Rows from block 7 of a small sound classifier, named by matrix and row number. Rows with one number belong to one channel. Each number is 500 + 40 x the weight over its row's rms, rounded and kept within 0 to 999. All counts start at 0. Numbers have three digits each.
After each channel's rows are labels from the 100 clips, of 14848, where the channel reaches its highest value: "top examples" is what is common among them. Only what is clearly more common there than usual is listed. The data: synthesized solo parts of chorales (CocoChorales).
# convs0: first width-11 conv (model.blocks.7.convs.0.weight, 288x288x11, each kernel summed), inputs 0-57
# convs1: second width-11 conv (model.blocks.7.convs.1.weight, 288x288x11, transposed, each kernel summed), outputs 0-57

convs0.158:515478530489525486482483403548487454467458421584451473484493545491470565504518519445485488462554535538541525514445491495436452593432605478551480499581499458548587476508498489
convs1.158:482528472530557460498532502551552493471536481706448499529551553492568486502499530456504512506550479491488496477506470486494463460474574451546450517593491501579517512484450539
top examples: violin; note F#5

convs0.172:580464517489479539485484518519565551551420393542506524559470490515512474494499466561520502452511516432512486460434501497525484514475516424553470548545513448507464437528443495
convs1.172:490541507501470525544498511484481479491475509495453543498489514559461464495460528419499502454483464548518529573520458436509514525522470557499499519475496457473456508482453529
top examples: violin; note F#5; note E5

convs0.45:504513538464564506555516394476500489474585516497447500503507551515521455424463500496534539505539513576525520526509507449459533581413476484428474453465473531495513516494491457
convs1.45:433515599496552513484456462463452490474609494513485416473558499509482442418469437519459494504501539473464464576514463560502469478527476539522514448479502556523483511508534541
top examples: cello; note A#3; note G3; note B3

convs0.255:494444459581533491537483483403467494493512564528518487549530479541377450476526517507516471492462473543578452463468447502463449525492537475520457451483509509508460450540577466
convs1.255:502509507526522507437561489490457494513436431493476593484534564477485507477601543420480506489441515501478452479460455519453487481492502486524472475468465573454538457524546517
top examples: tuba; double bass

convs0.18:444531447579540517508487482473446543497450495489574567506465547498550497531436469497484532449515545482503558477480494456503422508477442512498483464475417520496513476471509530
convs1.18:500486461531515509500505515499467515502544530492559587549514533495521473478504477489466445462467424490519641539499491456491522454534512533540495467525502464438463465495527482
top examples: viola; note F4; note E4; note F#4

convs0.102:550428509490498507497559452491565497479458495520595529505525526520516479422493539575533449496537424494519482528531463532584507613527512490508484502507472523538512429487551482
convs1.102:538534515490537495469543481502462456399403503481481473513497533442461510501481506469503520536504439489525552530479459527468459578521541480470477515562454496464544487514577520
top examples: note F#5; violin

convs0.279:604503497598514517473612537564506494473471516485539561489520542496531514497507538462527568526529505494605565497446488457550435546500512502470504522511505553472537484522451536
convs1.279:635549529558521459454615519497524492550435462448546615548492506555502478489545500472472531465522544508587535533520513460568484468449515607518504515513549476509519479514491547
top examples: viola; note F4; note D#4; note F#4

convs0.222:538512575509480482478493489506531477407545534525498480474520506502521499462503517495566501535522515488497441557492490531564478564520527490553559501523527474447570480484572546
convs1.222:519569522462441457459462502444498510471433483505571482518497509472538529514510564467440479495535480489546490466437455631509475492474538524484499497558494517470501547506514466
top examples: saxophone

convs0.271:494466509544574497499546474465483489518536531467489524525537511508536529459494482493484444512485517502639454479562493515489481462528523595496557498543475487528516504495539502
convs1.271:523464517464484459539540494466476512487528523474428445478555433459517533502469483474452452536492494470577531449573483501434484499437439525459387522573511532487467466505511468
top examples: clarinet; note G#4; note F4; note F#4

convs0.265:480478527509536459488474505516475483493528499535466477494513413547443491477511501516498527453460407463498504466485466463419523604483456526541434528435513485523446496527483459
convs1.265:525516521531521532573489440458462490501399452460506543516537419505527526451465483503490516492493507432472412506562486468495387477465401512459525503498469507531458533464531460
top examples: clarinet; note F#5; note F4; cello

convs0.116:469494491594498638492460459510475487521491519442447489494521485593521530552535499485487509499514476467486460506497523470506524594511456476520596534402468481491540471473582546
convs1.116:468469472544512590547428507459487432487479488489478532428461465584558477514539443518476504492524488539494452556464477519460443501473437499495577481373518442489574445437500430
top examples: flute; double bass

convs0.106:476471532543588521450556523466495479524488564503489521580497476475473439465551488518495465436571439474484488519544500505486529457454464544560501459528493492573531531514540412
convs1.106:469484486506567457442449499534509460507500531516490564651499458541516579483524500446477520465556514491491407560489503460437473496511472585556477531557528507502537463569456494
top examples: trombone; note E4; note F4; note F#4

convs0.141:512560574452453563501518510528498437489513440432460531537508506484552570512486472565457587497577508488531534507475542549461499492556498489441581542486512566429524519475551485
convs1.141:509512467448521449471543473477477503478573469457498488522500444525512513522452495579428584440541522541517516502537432524427499478569505510515472521587469566460476523444547527
top examples: viola; note F#4; note F4; note E4

convs0.168:525497472449502445529477562541497608471518527530482517488471491495590609516517553489497517502408560454537457518585516468527459475476541515523652488512623516487522489468524509
convs1.168:479497583515483591467471540551453485538496440627494482452506466449485487492505448628488516534469448449482569524526521476487497483480577439528556510515484457540554502435526478
top examples: oboe; note F#5; violin

convs0.151:451576497410530520530509502481499543513493550485495499526499519482513478466466583514443497515485531505491495491503510630513493496460436500509522476505423513509459506495496482
convs1.151:504492456474531472475458477502393548446479529481396452507525502503460450478472503473572461512486556477492456483474473536483528495456424492531506440447497497450498438550448487
top examples: tuba

convs0.127:592483456465500437492555422511561533542467487544475490520519414520507454510542486517436446533486520379508511464460496480473547500445456477542581464442484526547469540445423494
convs1.127:512482549483479506545516526517523499519478435511464481494486461519555468463451521483447494543453478484482476536451515584481547475394479511518546491501490483513487507449532551
top examples: horn; note D4; note F#4

convs0.76:497515510539539379480531482455522592565463479456511526517434544508491532520458512513479486557509496586516576504512468525571443442549586413506476522493455500500500574515581495
convs1.76:521504414519503488490526532511549494529554486521529511539475546518510494511491591541516484493487545563465541491471477532616589561543569527540532534526500482488518519439478492
top examples: saxophone; note G4

convs0.51:514442519528443489537523623557447500472586572487435482510519466524451499537514601496504457455461563462482481415534513526553464457428475515533461508464443526500479510500514546
convs1.51:513465523498494510479460529539437519472582504512439479511498506447521505535510515445513419551531511450505510499536526540521466462453427496516444461455451445499473463527517516
top examples: tuba; note F#3; note A#3; note A3

convs0.277:411457458557432488510485561545448513555433505508520472562491486533508507448573564523521566470518460489512509496521536542500546583477483501536489516433437471536551458461461485
convs1.277:523496459533521468480447478516535505517431485541537498453448481490494418505506465495508465533543485462472463479469500510466440459504497459507562476517514438497535524478492531
top examples: horn; flute

convs0.244:523500473581523476510575479492510434557436566521532506488574463422494516490485502555489525458439484405486481431538441501486511539563480531543502503450493468491402516542458494
convs1.244:578511477512533523574545510444469466599546444446498512486536423508563485502481478484491538471506507485431519542507511503441501572428472529456490543505561509489523487460450490
top examples: note F#5; violin; clarinet

convs0.35:541510479577450531455489490486517447415534463483487434562506578521578514487492472469481488481534542558465501478490493518493533433489480580464403413497523540480479469527491589
convs1.35:570501439493483487445532451467452499477539520508515543547506474435448515484512516482521622479533494511564474542423423535468482458519451493482478514487484482503459486526386544
top examples: tuba; note A3; note F#3

convs0.107:491480523477495480487445480476550493443511455442501483496427530501535500470509517501534457594513442498506480459570453480457509517594578426442521501569478543441562401463478501
convs1.107:470482554527482471480472422454638439480556502459479436534507466510485537462449536503494476559573513501454485611550536529517513532542521526453556557514499594479457466463486521
top examples: saxophone; clarinet; note F4

convs0.198:482513475457608480490506478504565599540461596514513514572467526490508475473475440460524543453489472508545437502504512512459459491522555475513497475557529489484476456485512415
convs1.198:521466473430542440505507484454536466545489552457524504565470483477465506470460465540552531483426460516525488410626472474521539523475469510422560534581534495517465540466526478
top examples: clarinet; note F4

convs0.9:515515521561475480471551456484458458438526563502524522483513546467471520406492564444531510393527483543517564464551538515577540546503479572477495477519501462518492445588477470
convs1.9:462444517450525465567542470503471511496454527495517492520445552496483471446511476461511456547517503413516482519539596565471519523532474525472540497561499464471422490537532473
top examples: trumpet; note F#5; note G#5; note G5

convs0.201:456523525551538494515425484446548439490499478497556597481536522539475424445536463505474558495557470548526576519546529437487509527526499479545488499508516440487475515455503599
convs1.201:438484464588486477456489527534483466509487423468484605482488497499463483525570504676441450456517512451454606531513562479508519473565617472507518456555530503522539493467532520
top examples: oboe; note G#4; note A#4; note B4

convs0.270:450533570463506514512512481475643475454568475538502469527494504561543532507480524458470593523492484532525590508422469424496444474493482489415543486462497520519433593538469503
convs1.270:485467534505535485509534538515464481495489478481438470518416502519516488487517522500452467510506461516529479601504472440460474478448426484463493455499502509489463521513489509
top examples: cello; horn

convs0.52:462456500536536459507426516485467482405419517477488505500532475445496521451424521527503503517424495447461532501496491504486446462514452439493441475498500449479428509522507542
convs1.52:419515457529502499528476495475456511568468527492594570519510548485478550417518513493463454462486476428485564511587550467465605520537472542540571479490527520541438487472522509
top examples: cello; note C4; note A#3; oboe

convs0.120:559469438522570564498488504484418537441410508564544542487504505494467472452509493518562434562521477557490525552551497482575516454541590522559490486470542454472641491442477504
convs1.120:465526414536516517519508508538537493534502526562532513508542527477485507564530475539532461517541482471428531572489548499510531537475633456568477487595531488494636504532493526
top examples: oboe; note A4; note G#4; note A#4

convs0.266:556501488515490512573477497510471523479555440538464470547518510455529513592554481520486528522506478521429493579467480519427442507492548534592411416541576545458545474473469506
convs1.266:448466480506529479499507474483485521491457503487537460493473505514492506551530546542479468441519505445516455596496500515527548504539523485532450450452422528456479443526502505
top examples: flute; note B4; note D5

convs0.0:506494507484504471568461509470527553443450546548407554547488414568493477505517481473452476456394527546514438508480478446482517442544446479546497452550535515482488502504389470
convs1.0:518592485522468605538513506501541572476477545468558531496492429566448491468545514531470486558483526506499505508520526396496470470517500505523489458504544488473506577482500478
top examples: bassoon; note F#5

convs0.154:493502502541493531491462485505510477534628477449460595571439467470442573515507450514477551488583531530455447464487470515451451509552532472565373487573488486462503483453527505
convs1.154:466510458545543523539475508532529432464548487518490546553464433511538598520530451513463567486490481512499480520457532486463463494553520539510499538585509612548538513449480506
top examples: oboe; note G#4; note B4; note G4

convs0.245:513485504462533477439529471438564443485503441502448591427545505383454496508452522482518630502525504461537527512496454501517485443519510663539586521567535490482439546467548470
convs1.245:515512489541543506487648485455503488479416475413500532486484609531547460461478511547477495481477489503501539445562483453518484515519508516512475474512475486470482497492514515
top examples: viola; note F4; note F#4; note G#4

convs0.173:552495512467520446460518512472605533522498444495482497536494538440491475468448553460608473492392565510456503456495518471536519498446575510442518533553534510500441553470476489
convs1.173:534500498488479497452466512468503513477483523499600470463459577489491497500492531464557478487479516470481498487513502469480527497528548461463439471448454530472456554476506523
top examples: bassoon; note D#3; note D3

convs0.73:468451470551484534548510495540574483435605464454473555492523527493476526449490471462599409472534511462483501498579480484564469522507604459490484509594496475476539474490478489
convs1.73:469445479497456486533441464442541494516459481506504497483493558545412566473478557539499476508522516580473520488552496520578475501508528399513538554565565553484536558524523511
top examples: saxophone; note F#4

convs0.191:486486544548543495455511492413569425410514547514569507446484513437450531497498468553576574429526481424539566535542479510517416458569538520508451510496466463518490496504547445
convs1.191:571512467432559501497489484501426518472486529495375552481496503465605536481469479527546502494497584537506511524652492477559422540514553492521452499524498513551511476462603488
top examples: saxophone

convs0.64:515499455477538524546476422464515473500545426459474493567513474484488551417511485527481509475489534490555533419540564480543433530555530488570437473446518529485484499519531458
convs1.64:551539486528491543493478494543443454457494468456423551500530497481482475469517481540444481501494599509474464445478547482464404476479568485553484463501487507504471528436489528
top examples: oboe; note B4; note C5; note A#4

convs0.276:501457513516472569569514520513428546444449552531528524502511534518526527554545471538577444529551531563512540508497421470524481573551494463532526534516499498547562578524550486
convs1.276:456528465494437617534497507505523570484406556499553521458469533504552524520536451541562482487499478542514562498503494533564491409544501466558548490506514508510569554459500480
top examples: note F#5; flute; violin

convs0.149:525514445537491481477485500517484568523463505468568488479498488500551475504487515533544484556462457499497543508509455521494459444581521419497500536484456426483621523457428483
convs1.149:477421480452479476437462508519494504521469574490471465420525552418466498523484527536521490401538524443481577559414460546495577439433506505444583502510444467486544535479525499
top examples: bassoon; note D#3; note C#4

convs0.177:523514506510476528585511489472549478519542510491466552482488509448463500536492521488524553442488510494448495477504530554512458473476525460478515484512491528441528587541550470
convs1.177:498484479463406586547510478483490511465540499492515460465476490535483499478461480498505501577447496467450497501494539469513483422453462527440502547498529409540497576510478489
top examples: horn; note C#5; note C5; note D5

convs0.97:511446544519512601587466486492430473475555464513570502506483528430482534497433549477573488445515479550483508506535453469475504444558565462513465591532513490564619456458472417
convs1.97:492500513500503558475439493468586546461465580490523523486444573555523479543462506498571511450572487513480525473527480450446441491534535523491452550547464483505609614386497501
top examples: bassoon; note C4; note C#4; note A#3

convs0.241:496508430439443457550464428455488527528496541478480460467442481502501503488512519535504470423491507453573452490471506449462473450479537452495475568484472410477548497466517517
convs1.241:523475497547516563491503454477578494565447554654501473492461456499492503487527550508533482475538461524546454528489486491458472461492536507579479534570583432531587521482512421
top examples: clarinet; note C#4; note B3

convs0.21:452551499476484466544487452420544424570521504524542488502442460590526529498463530470461504540444500545474504420463480505484524482487548538487536471467514466433485465502449575
convs1.21:497506530571495589490459525432523501527495431514520531489515467468581383527498445514461477520522464425516474600475501513421481491478433504506432528473482436507535482467469553
top examples: flute; note G#5

convs0.208:502538515512535479543508447425517469423512425487536593496492497548434480444493537554471485578538482519481527400524537482483485441591587539575448475469505458503497552521490461
convs1.208:407497470562444479492507482461467473469516481482542529463466535494459479454489530544501471520508514478496575439456538492614513456548561438555508462497487514470532476454524557
top examples: oboe; note G#4; note A#4; note G4

convs0.171:502459545521488508500489445528512492549559561513501415487527460453535610484552532480438516474463479530565499516491581474487509530485488465470471489473530541517481497516458562
convs1.171:500510502463522459489538456515523505519520584509450520563513470442469597460442456511498526480480465556560489456539633472482451518539476492457467541463494429525450472541526537
top examples: oboe; note F#5; violin

convs0.146:562578455490488452531538568499493560486476471470654442569542496453546479507468562495559478478523541484536494484480497517489449468577515474485472542493422511507539512532546493
convs1.146:590548471549482490485560542458528501494442509498556534451504553489428468460479616480598456534455482454493521440460444456494512507495547506502539517546522496505531546530461498
top examples: bassoon; note A#3; note A3; note G3

convs0.19:478462487499443514508525494515562542443607540455482515460456525487491503527530528424487470422478462440482560483500469518498507440485487500471484492565472493465501452507487501
convs1.19:464531483509460490488528485540616559475508480437425522485517482560562552513485503479537578492491470467482565516500484536493547500524491478473497465553552562513400494507452485
top examples: trombone; note D4; note C#4; trumpet

convs0.225:535521399526469489467552472482527472448552408457512429427528583516536589493511498520483413571459496536527478518461500502533530442547488549451472483558476478439436531476470524
convs1.225:520511415485478537493517481477520495483516493442401457458484580505468582539484536611558526551467525547501478550492535499556500447502435495501546477483548538486488539489477533
top examples: note F#5; violin; viola

convs0.47:470488530607521499476414500510435513529484523489511487642476525532493495518499511529507582513499536523531539517460567466400441471528543423464479482464494508524506511387530458
convs1.47:541485437451460509503503533462450501545516481460434582586484464626484482477516471541481529415522527476473454473506513527510500521577488460496496525527465484426489485465540400
top examples: viola; note F4; note F#4

convs0.91:528477387512475485496467433525436483497495549550558456548468503465365494473477479476481489385465407532507526467403498487484584576489442490448458414472486495475450453489498424
convs1.91:494502476497491430480539478524506509505453507475532511486449408483592550464543557428549512509508576454534446453511539510506545528449516504515483558514471490500476513520482480
top examples: cello; note C4; note D4; note C#4

convs0.11:494452553456503448496496496477380473500628537514423422469519553486463524440512491494533536453577446526526449460430554473474492496471479509461435477498483460453474497512464473
convs1.11:502486527530470451570458483495479498530504492482500518448529566550570602481536532531531587587582467509537462575497589484567522501609449462513540476510498519507512488541494496
top examples: clarinet; note F4; viola; note E4

convs0.78:508474494467478471468503493551455516493535531508469485537510506537481492480479506541557481466536474476449466457481533450531485521596542421552461466462474443481524510436455469
convs1.78:459521458507460484495507494513517575613555561489533531464470542510492489551504468511576498526525510549449501495549520546601566481509492547491563492471468486492584533547530466
top examples: saxophone; note D#4; note G#4; note F4

convs0.169:443519466580520497558537440503534491573557497498418614538487501530410490464456450517516592486517503537466522454513497489519489451500497370491497402467540596534436505487537572
convs1.169:433491507505530453473523535535469505463594471441524568502472500510459506489485486631429463455570496503409462476512496469548484465534527473459564506492527513491402540488559460
top examples: cello; note A#3; note G3; note B3

convs0.1:484449509463511461475554507478450545510443517475505523458511561500485468478455550529621487460487515480489491498506465527529572556506506488487534464516555470529468498515500470
convs1.1:455475487469497453550488483465451555478437530522459408452471568538527524469472524494592469592511494467466524515513522590514522538416408524501553443488481510537506478580476461
top examples: tuba; note F#3

convs0.186:545534480405479542517506458532311567496458525497555514436495490442477506503467556529508463487494505481484498465547530568460550482427474507493617497465463481531539466522446489
convs1.186:506514552471523489489525479503461546451452521479452457522508515455516494485533533445609448479578521541521452431544515586484526496462469497508486461455494480475556470491485452
top examples: tuba; note G#3

convs0.262:495428569488487474523482515541466483445534470470426472485551519563504595495493519525488469456486547568460438508490542483526504514511518538470521470472577586470548495483483535
convs1.262:437470535460545548528444518531471509448481496473478439455445535520566480495426452426500536526517495501529471535501461543508505516530501469525538473517497459499469430527553593
top examples: cello; note C#4; note B3; note C4

convs0.131:479577493538488553562507481546525513512547505460534467457469464471518470453470470540481498510456544438468492530436457498524435547576428459486513463518469543541543702499506462
convs1.131:478520509515553547542480405466527486491484546532504481442438438491493525473497468484432525529506472457505463471480507459512392441504484514469504579448499523446470521517493495
top examples: horn; note C#5; note C5

convs0.166:472535483517536506515422542455535487455481488531494438520473501497487492558512454543531491475508623517504468517467481470387518460516482522476510488529486507522485495479474493
convs1.166:477523396484549460470460445494475510477405488540494460467515473507511478506508450502459479431506501482493451525502514458464519516438517495497446449451517528554452534420423478
top examples: violin; note A#4; note C5; note B4

convs0.246:503498469447456483546505388520481410481427473483519560543493537480514569456484592468559483491495479545485450476496573520483455552537521497645466417525478502580446482552456562
convs1.246:483476455460547507479488497461473458491401512512509504681523495498503512498554543468514469489519461499476560541519582483450476515562561495575487507510498513472473469503506457
top examples: trumpet; note D#5; note F5

convs0.87:516531487578494569554500491538435533544490450467495500582519507525472483512550453536495561485458513530429494536506519492526551494519515487592481514447509556500563510486484524
convs1.87:479497521547535550540489484439486453472507526500482429501477452548490514529439434523502508458546526492465457555515468498467465510495489513541539500470467491480465469431470504
top examples: flute; note G5; note F5; note F#5

convs0.219:510456562462512496476486468485430423438509545452454478527447465465408444524493519447474457511581473539505481463496459479402542448450464525478434499508432494471493445445459435
convs1.219:494496620524462520541492484539483494526468532524542468523518459478528481473441602487499466493580463419530502538527483419471477553537491491545500444463535599486521536473523472
top examples: cello; note G3; note A3; note A#3

convs0.194:608462487472486451441504536559476477550519442526597548592514525628458498512621477487526575483506543520596555522511517460489575556490561434451533521507475479504474528501427491
convs1.194:489513448543487453477527531439518491512455496468529596546466549541502458498440518442486535463525484506542577549513477464515490551399484513464487527467455440455467491530471515
top examples: viola; note F4; note F#4; note G4

convs0.23:561465495444500486452518504482506558410538520527477538516503454493495522501475509484545552479520552446564527450516440493550509495512511480499472533428478484514545496488502465
convs1.23:527432467505520485492543537475478488446463547480504552524447483531434539509450473559519630509518557447511506434528540429549503531475458540542532471530509428470479449455507445
top examples: clarinet; note D4; note F4; note D#4

convs0.13:475457560459507526483490480489569416528522446452529477535513503470521513500493580451461590515483510480454533491494509488517509492491525498483529509489506494469539480465546442
convs1.13:425474555506442486482451510493460457446533471504479473513558511510514462497528524543511514478469557420490515459483487478496467531414521488567574495473467458542537457426461504
top examples: oboe; cello; note G#4; note B4

convs0.181:461484472510457509562486534522452555509546493505534517490540518476477504510503518477525481476441477566496488498505450504556399462505521484529470527455466520466580634499525444
convs1.181:560513557479472508510521464422452551559518533525444537543504520562465524554537526454585416488518484614449497501493426480501496449461429524483449492459519526458530583564499500
top examples: tuba; note F#5

convs0.220:481540562560519474525487454505527488475467535534537497463495455520541486482511517504526507457468441535509616405504439526517542409540458521509530512509537530457468416545431421
convs1.220:442540494457548464486480480529525476543512529482485472470496506468462469502508523523498457524505498427500502506516434571478493515502486541530520510449512412449457512430520458
top examples: note F#5; violin; trumpet

convs0.95:526485524483546486516536501505519552469478446494442507518458496584437474500492558529518439465478507540523429554561497553559499517464557493488416502414503485456444533519482488
convs1.95:534458482483447521507489477541524546520568564455505467536498477468483520570544523476514488529515571486544479471482514536530560517485463562449493451460486495492504551506497413
top examples: clarinet; saxophone; note F4

convs0.200:393551507459524477515504533476489572472531553516501486497507554576556477547536598481533588502519493578477552479501544537503460442511539523552562484474547528488482510475489526
convs1.200:469481555538526485482486541519503483468463482472469505531429512480518509455462571425507486522486536522482495415532477541527486507515467483457488460426424442532521451476441420
top examples: tuba; note A#3; note C#4; note A3

convs0.190:507469532529484507477398537527538488489498465499512560456577562475477489491514475548518472602508502443538482474525487547497527597479539524454512496508470499504475456548575562
convs1.190:533516507480491520509491452496480400482439528572481547497456459496512546537528490480467497481484460541534546579484539592470519563465479522512477514549442530474586482523436450
top examples: double bass; note G#3; note A#3

convs0.67:520467587540502511539494436537454457460551541462436503451604450436542507452421462472463503478446447502426566489511477502436478534479500502576551515482512578499446498502507617
convs1.67:508470591480504511446473478562473491468551475523421488488622457508503458497480456446471571473488490429494507504512465496466427560558505461530503442507466514465472473535629563
top examples: oboe; note C5; note A#4; note C#5

convs0.14:469562488507577442547480476519527476527512536514479486599486550509587454520467506479433610486558455476582521409578471480474472535532473419458507475565494429481429500541459533
convs1.14:452486551474550476548514474443436496550471598549492551552479556440483456495451493469475521544529485513589516474533425516502504528530498589467498541532468484481503455552435511
top examples: clarinet; note F#4; note F4

convs0.230:460437517461464464441492552503464534506459501484495469515468569468503497509514506456515514521449453416519575484439526453518502436491488512495507518511433448476487491524479489
convs1.230:498469553588488471494505494527530485484482476485520489498461575494535509541442492390474469496514453404498523505448535513477451533510490512505470512502528456519494480477505503
top examples: viola; note F#4; note G#4; note G4

convs0.12:453513466504504512495462537523526478444525468485501558470430511515469504444467569471537465485462469577463482493448523497531469507520442448513506453519463490475488475509501528
convs1.12:438454446526479546520499543501545462476436461483412617497497476589517509494470585507525458515464535512486464522457633552521492511484509468437549455538481512464493525524474495
top examples: double bass; note A#3; note G#3

convs0.34:583503496401502492493586489518444486454468466446534449472472543485525489495474550509458499548480529491536490524506554514443499509480494528483517541535481448465548464495460358
convs1.34:539534434453507498477590516458510524562408552464460437496577524525418471526535560475535433494466509567492535527501438509456494554478528484495507502484458515459482507527484493
top examples: saxophone; viola; note F4; note G4

convs0.133:455496497479495509546440582587444567519519513526433480496450493469502543559470453534485502429460525472456506464493506490542472552437515468532499507430420498492539504499494431
convs1.133:457434506501491515507494534488530589468603491522472492510454460529483528578471460527556515451484446538467494494516450472521540521515547504524476532461437446499532441491500468
top examples: flute; saxophone

convs0.243:425448519512490459497425518430491526444460531516539518478544508518454477492490494562468515490432491483554540471570465485437411549498504469477423506526540452536457511514551468
convs1.243:535500497455580519523474486482543488467507560443556544500529512511556563492526547471548491456489445440492546482555544525463547570476502444466556478485546463520517489511510492
top examples: trumpet; cello

convs0.117:490463494428510520536466472468471498566508513519377459457404497551450402467510510484445417492516421585537504493472516494451576519587528499510470497426423551432512492521490407
convs1.117:444478578453501519549523471506412550551434518457477529507449451485523421473492551455521437502493491539563448460479566503490533521493485441537510457432489520485481455566521493
top examples: note F#5; double bass

convs0.65:521458490525528539506495505419551477501431507480445524576487432589498485497515471484468568477489491483478508464470498474458527459450492515480577451485470545508488446451485591
convs1.65:499470437511479527505449607470476470484473475485545566523448449508567463514472463514410514526544552476461501556477479485428458486462434497509512496436534449503495450423494546
top examples: flute

convs0.16:456493508509487532538495486520596541553497484447449440474470456508462479512514456481420479464401561437509484498371572498562490452473453502473486529451470493459515560505448486
convs1.16:525527585475552535524436482480596570498518527429435458408529503541495452520476458467457475543416517396490460506464484480508435415484515451472526519511445507516451572533478503
top examples: cello; violin; note B3

convs0.88:516519443499518479500500464414665594483523400438513443508516572538513456495457487479549485564530470462491514509466484484485490480432585518462471595546516526522492582520504487
convs1.88:511529539517494468473491499451579503496495454441527475485520541546439492470511497489539511483430551449503455563450526466487493483529523490459493495533522493477478529513550506
top examples: bassoon; note D3; note A3; note A#3

convs0.197:516503470541540557482477496531455541464509500589492519510515532480478518567542465522529487425448470451492489516530485505470500453496542464497500473509525498482537522515505460
convs1.197:468513511515494475470477503501463480508460434516460513504535523493534520525507504558540467522531484499453498554498500476487506461582601446522524407530507514570670490461532472
top examples: oboe; note B4; note A#4; note A4

convs0.6:574506497491523484547470448446551529488534494459446527598444503498449447538483516409520545497494455549530504427480495480480467533469557449491506452531511437562509482420530588
convs1.6:527502501485462495510464475490459454447534443489478517516465495501524483490473561512511469497460503506434421529467422542562520454524465467551446468458454535478474496512527559
top examples: cello; note G3; note C4; note A#3

convs0.17:471504492516480611566511556587498488505512497542549447433521499456474539483498527496497514491496505511473468538428476484475491558544515453475498558536556492513537622447525456
convs1.17:513563510494471545554479494544503497479481530554496472492499444444549470492487458504444507515433479467462484544513471464522479514449506482508493537452479411520491615495585469
top examples: horn; note C#5; note C5; note D5

convs0.261:473501530501528459461465526507544534413474543446516571523513604548474462502522495462517481461541576432453466449497460486534467497475428518538507439540507563527532495556490534
convs1.261:495494507535467417477480555488516540484466512487565507589510552453467467505487553443519532515460521477501489499502486500510483463521515504497471451584514505451515600457436553
top examples: bassoon; note C#4; note C4; note A#3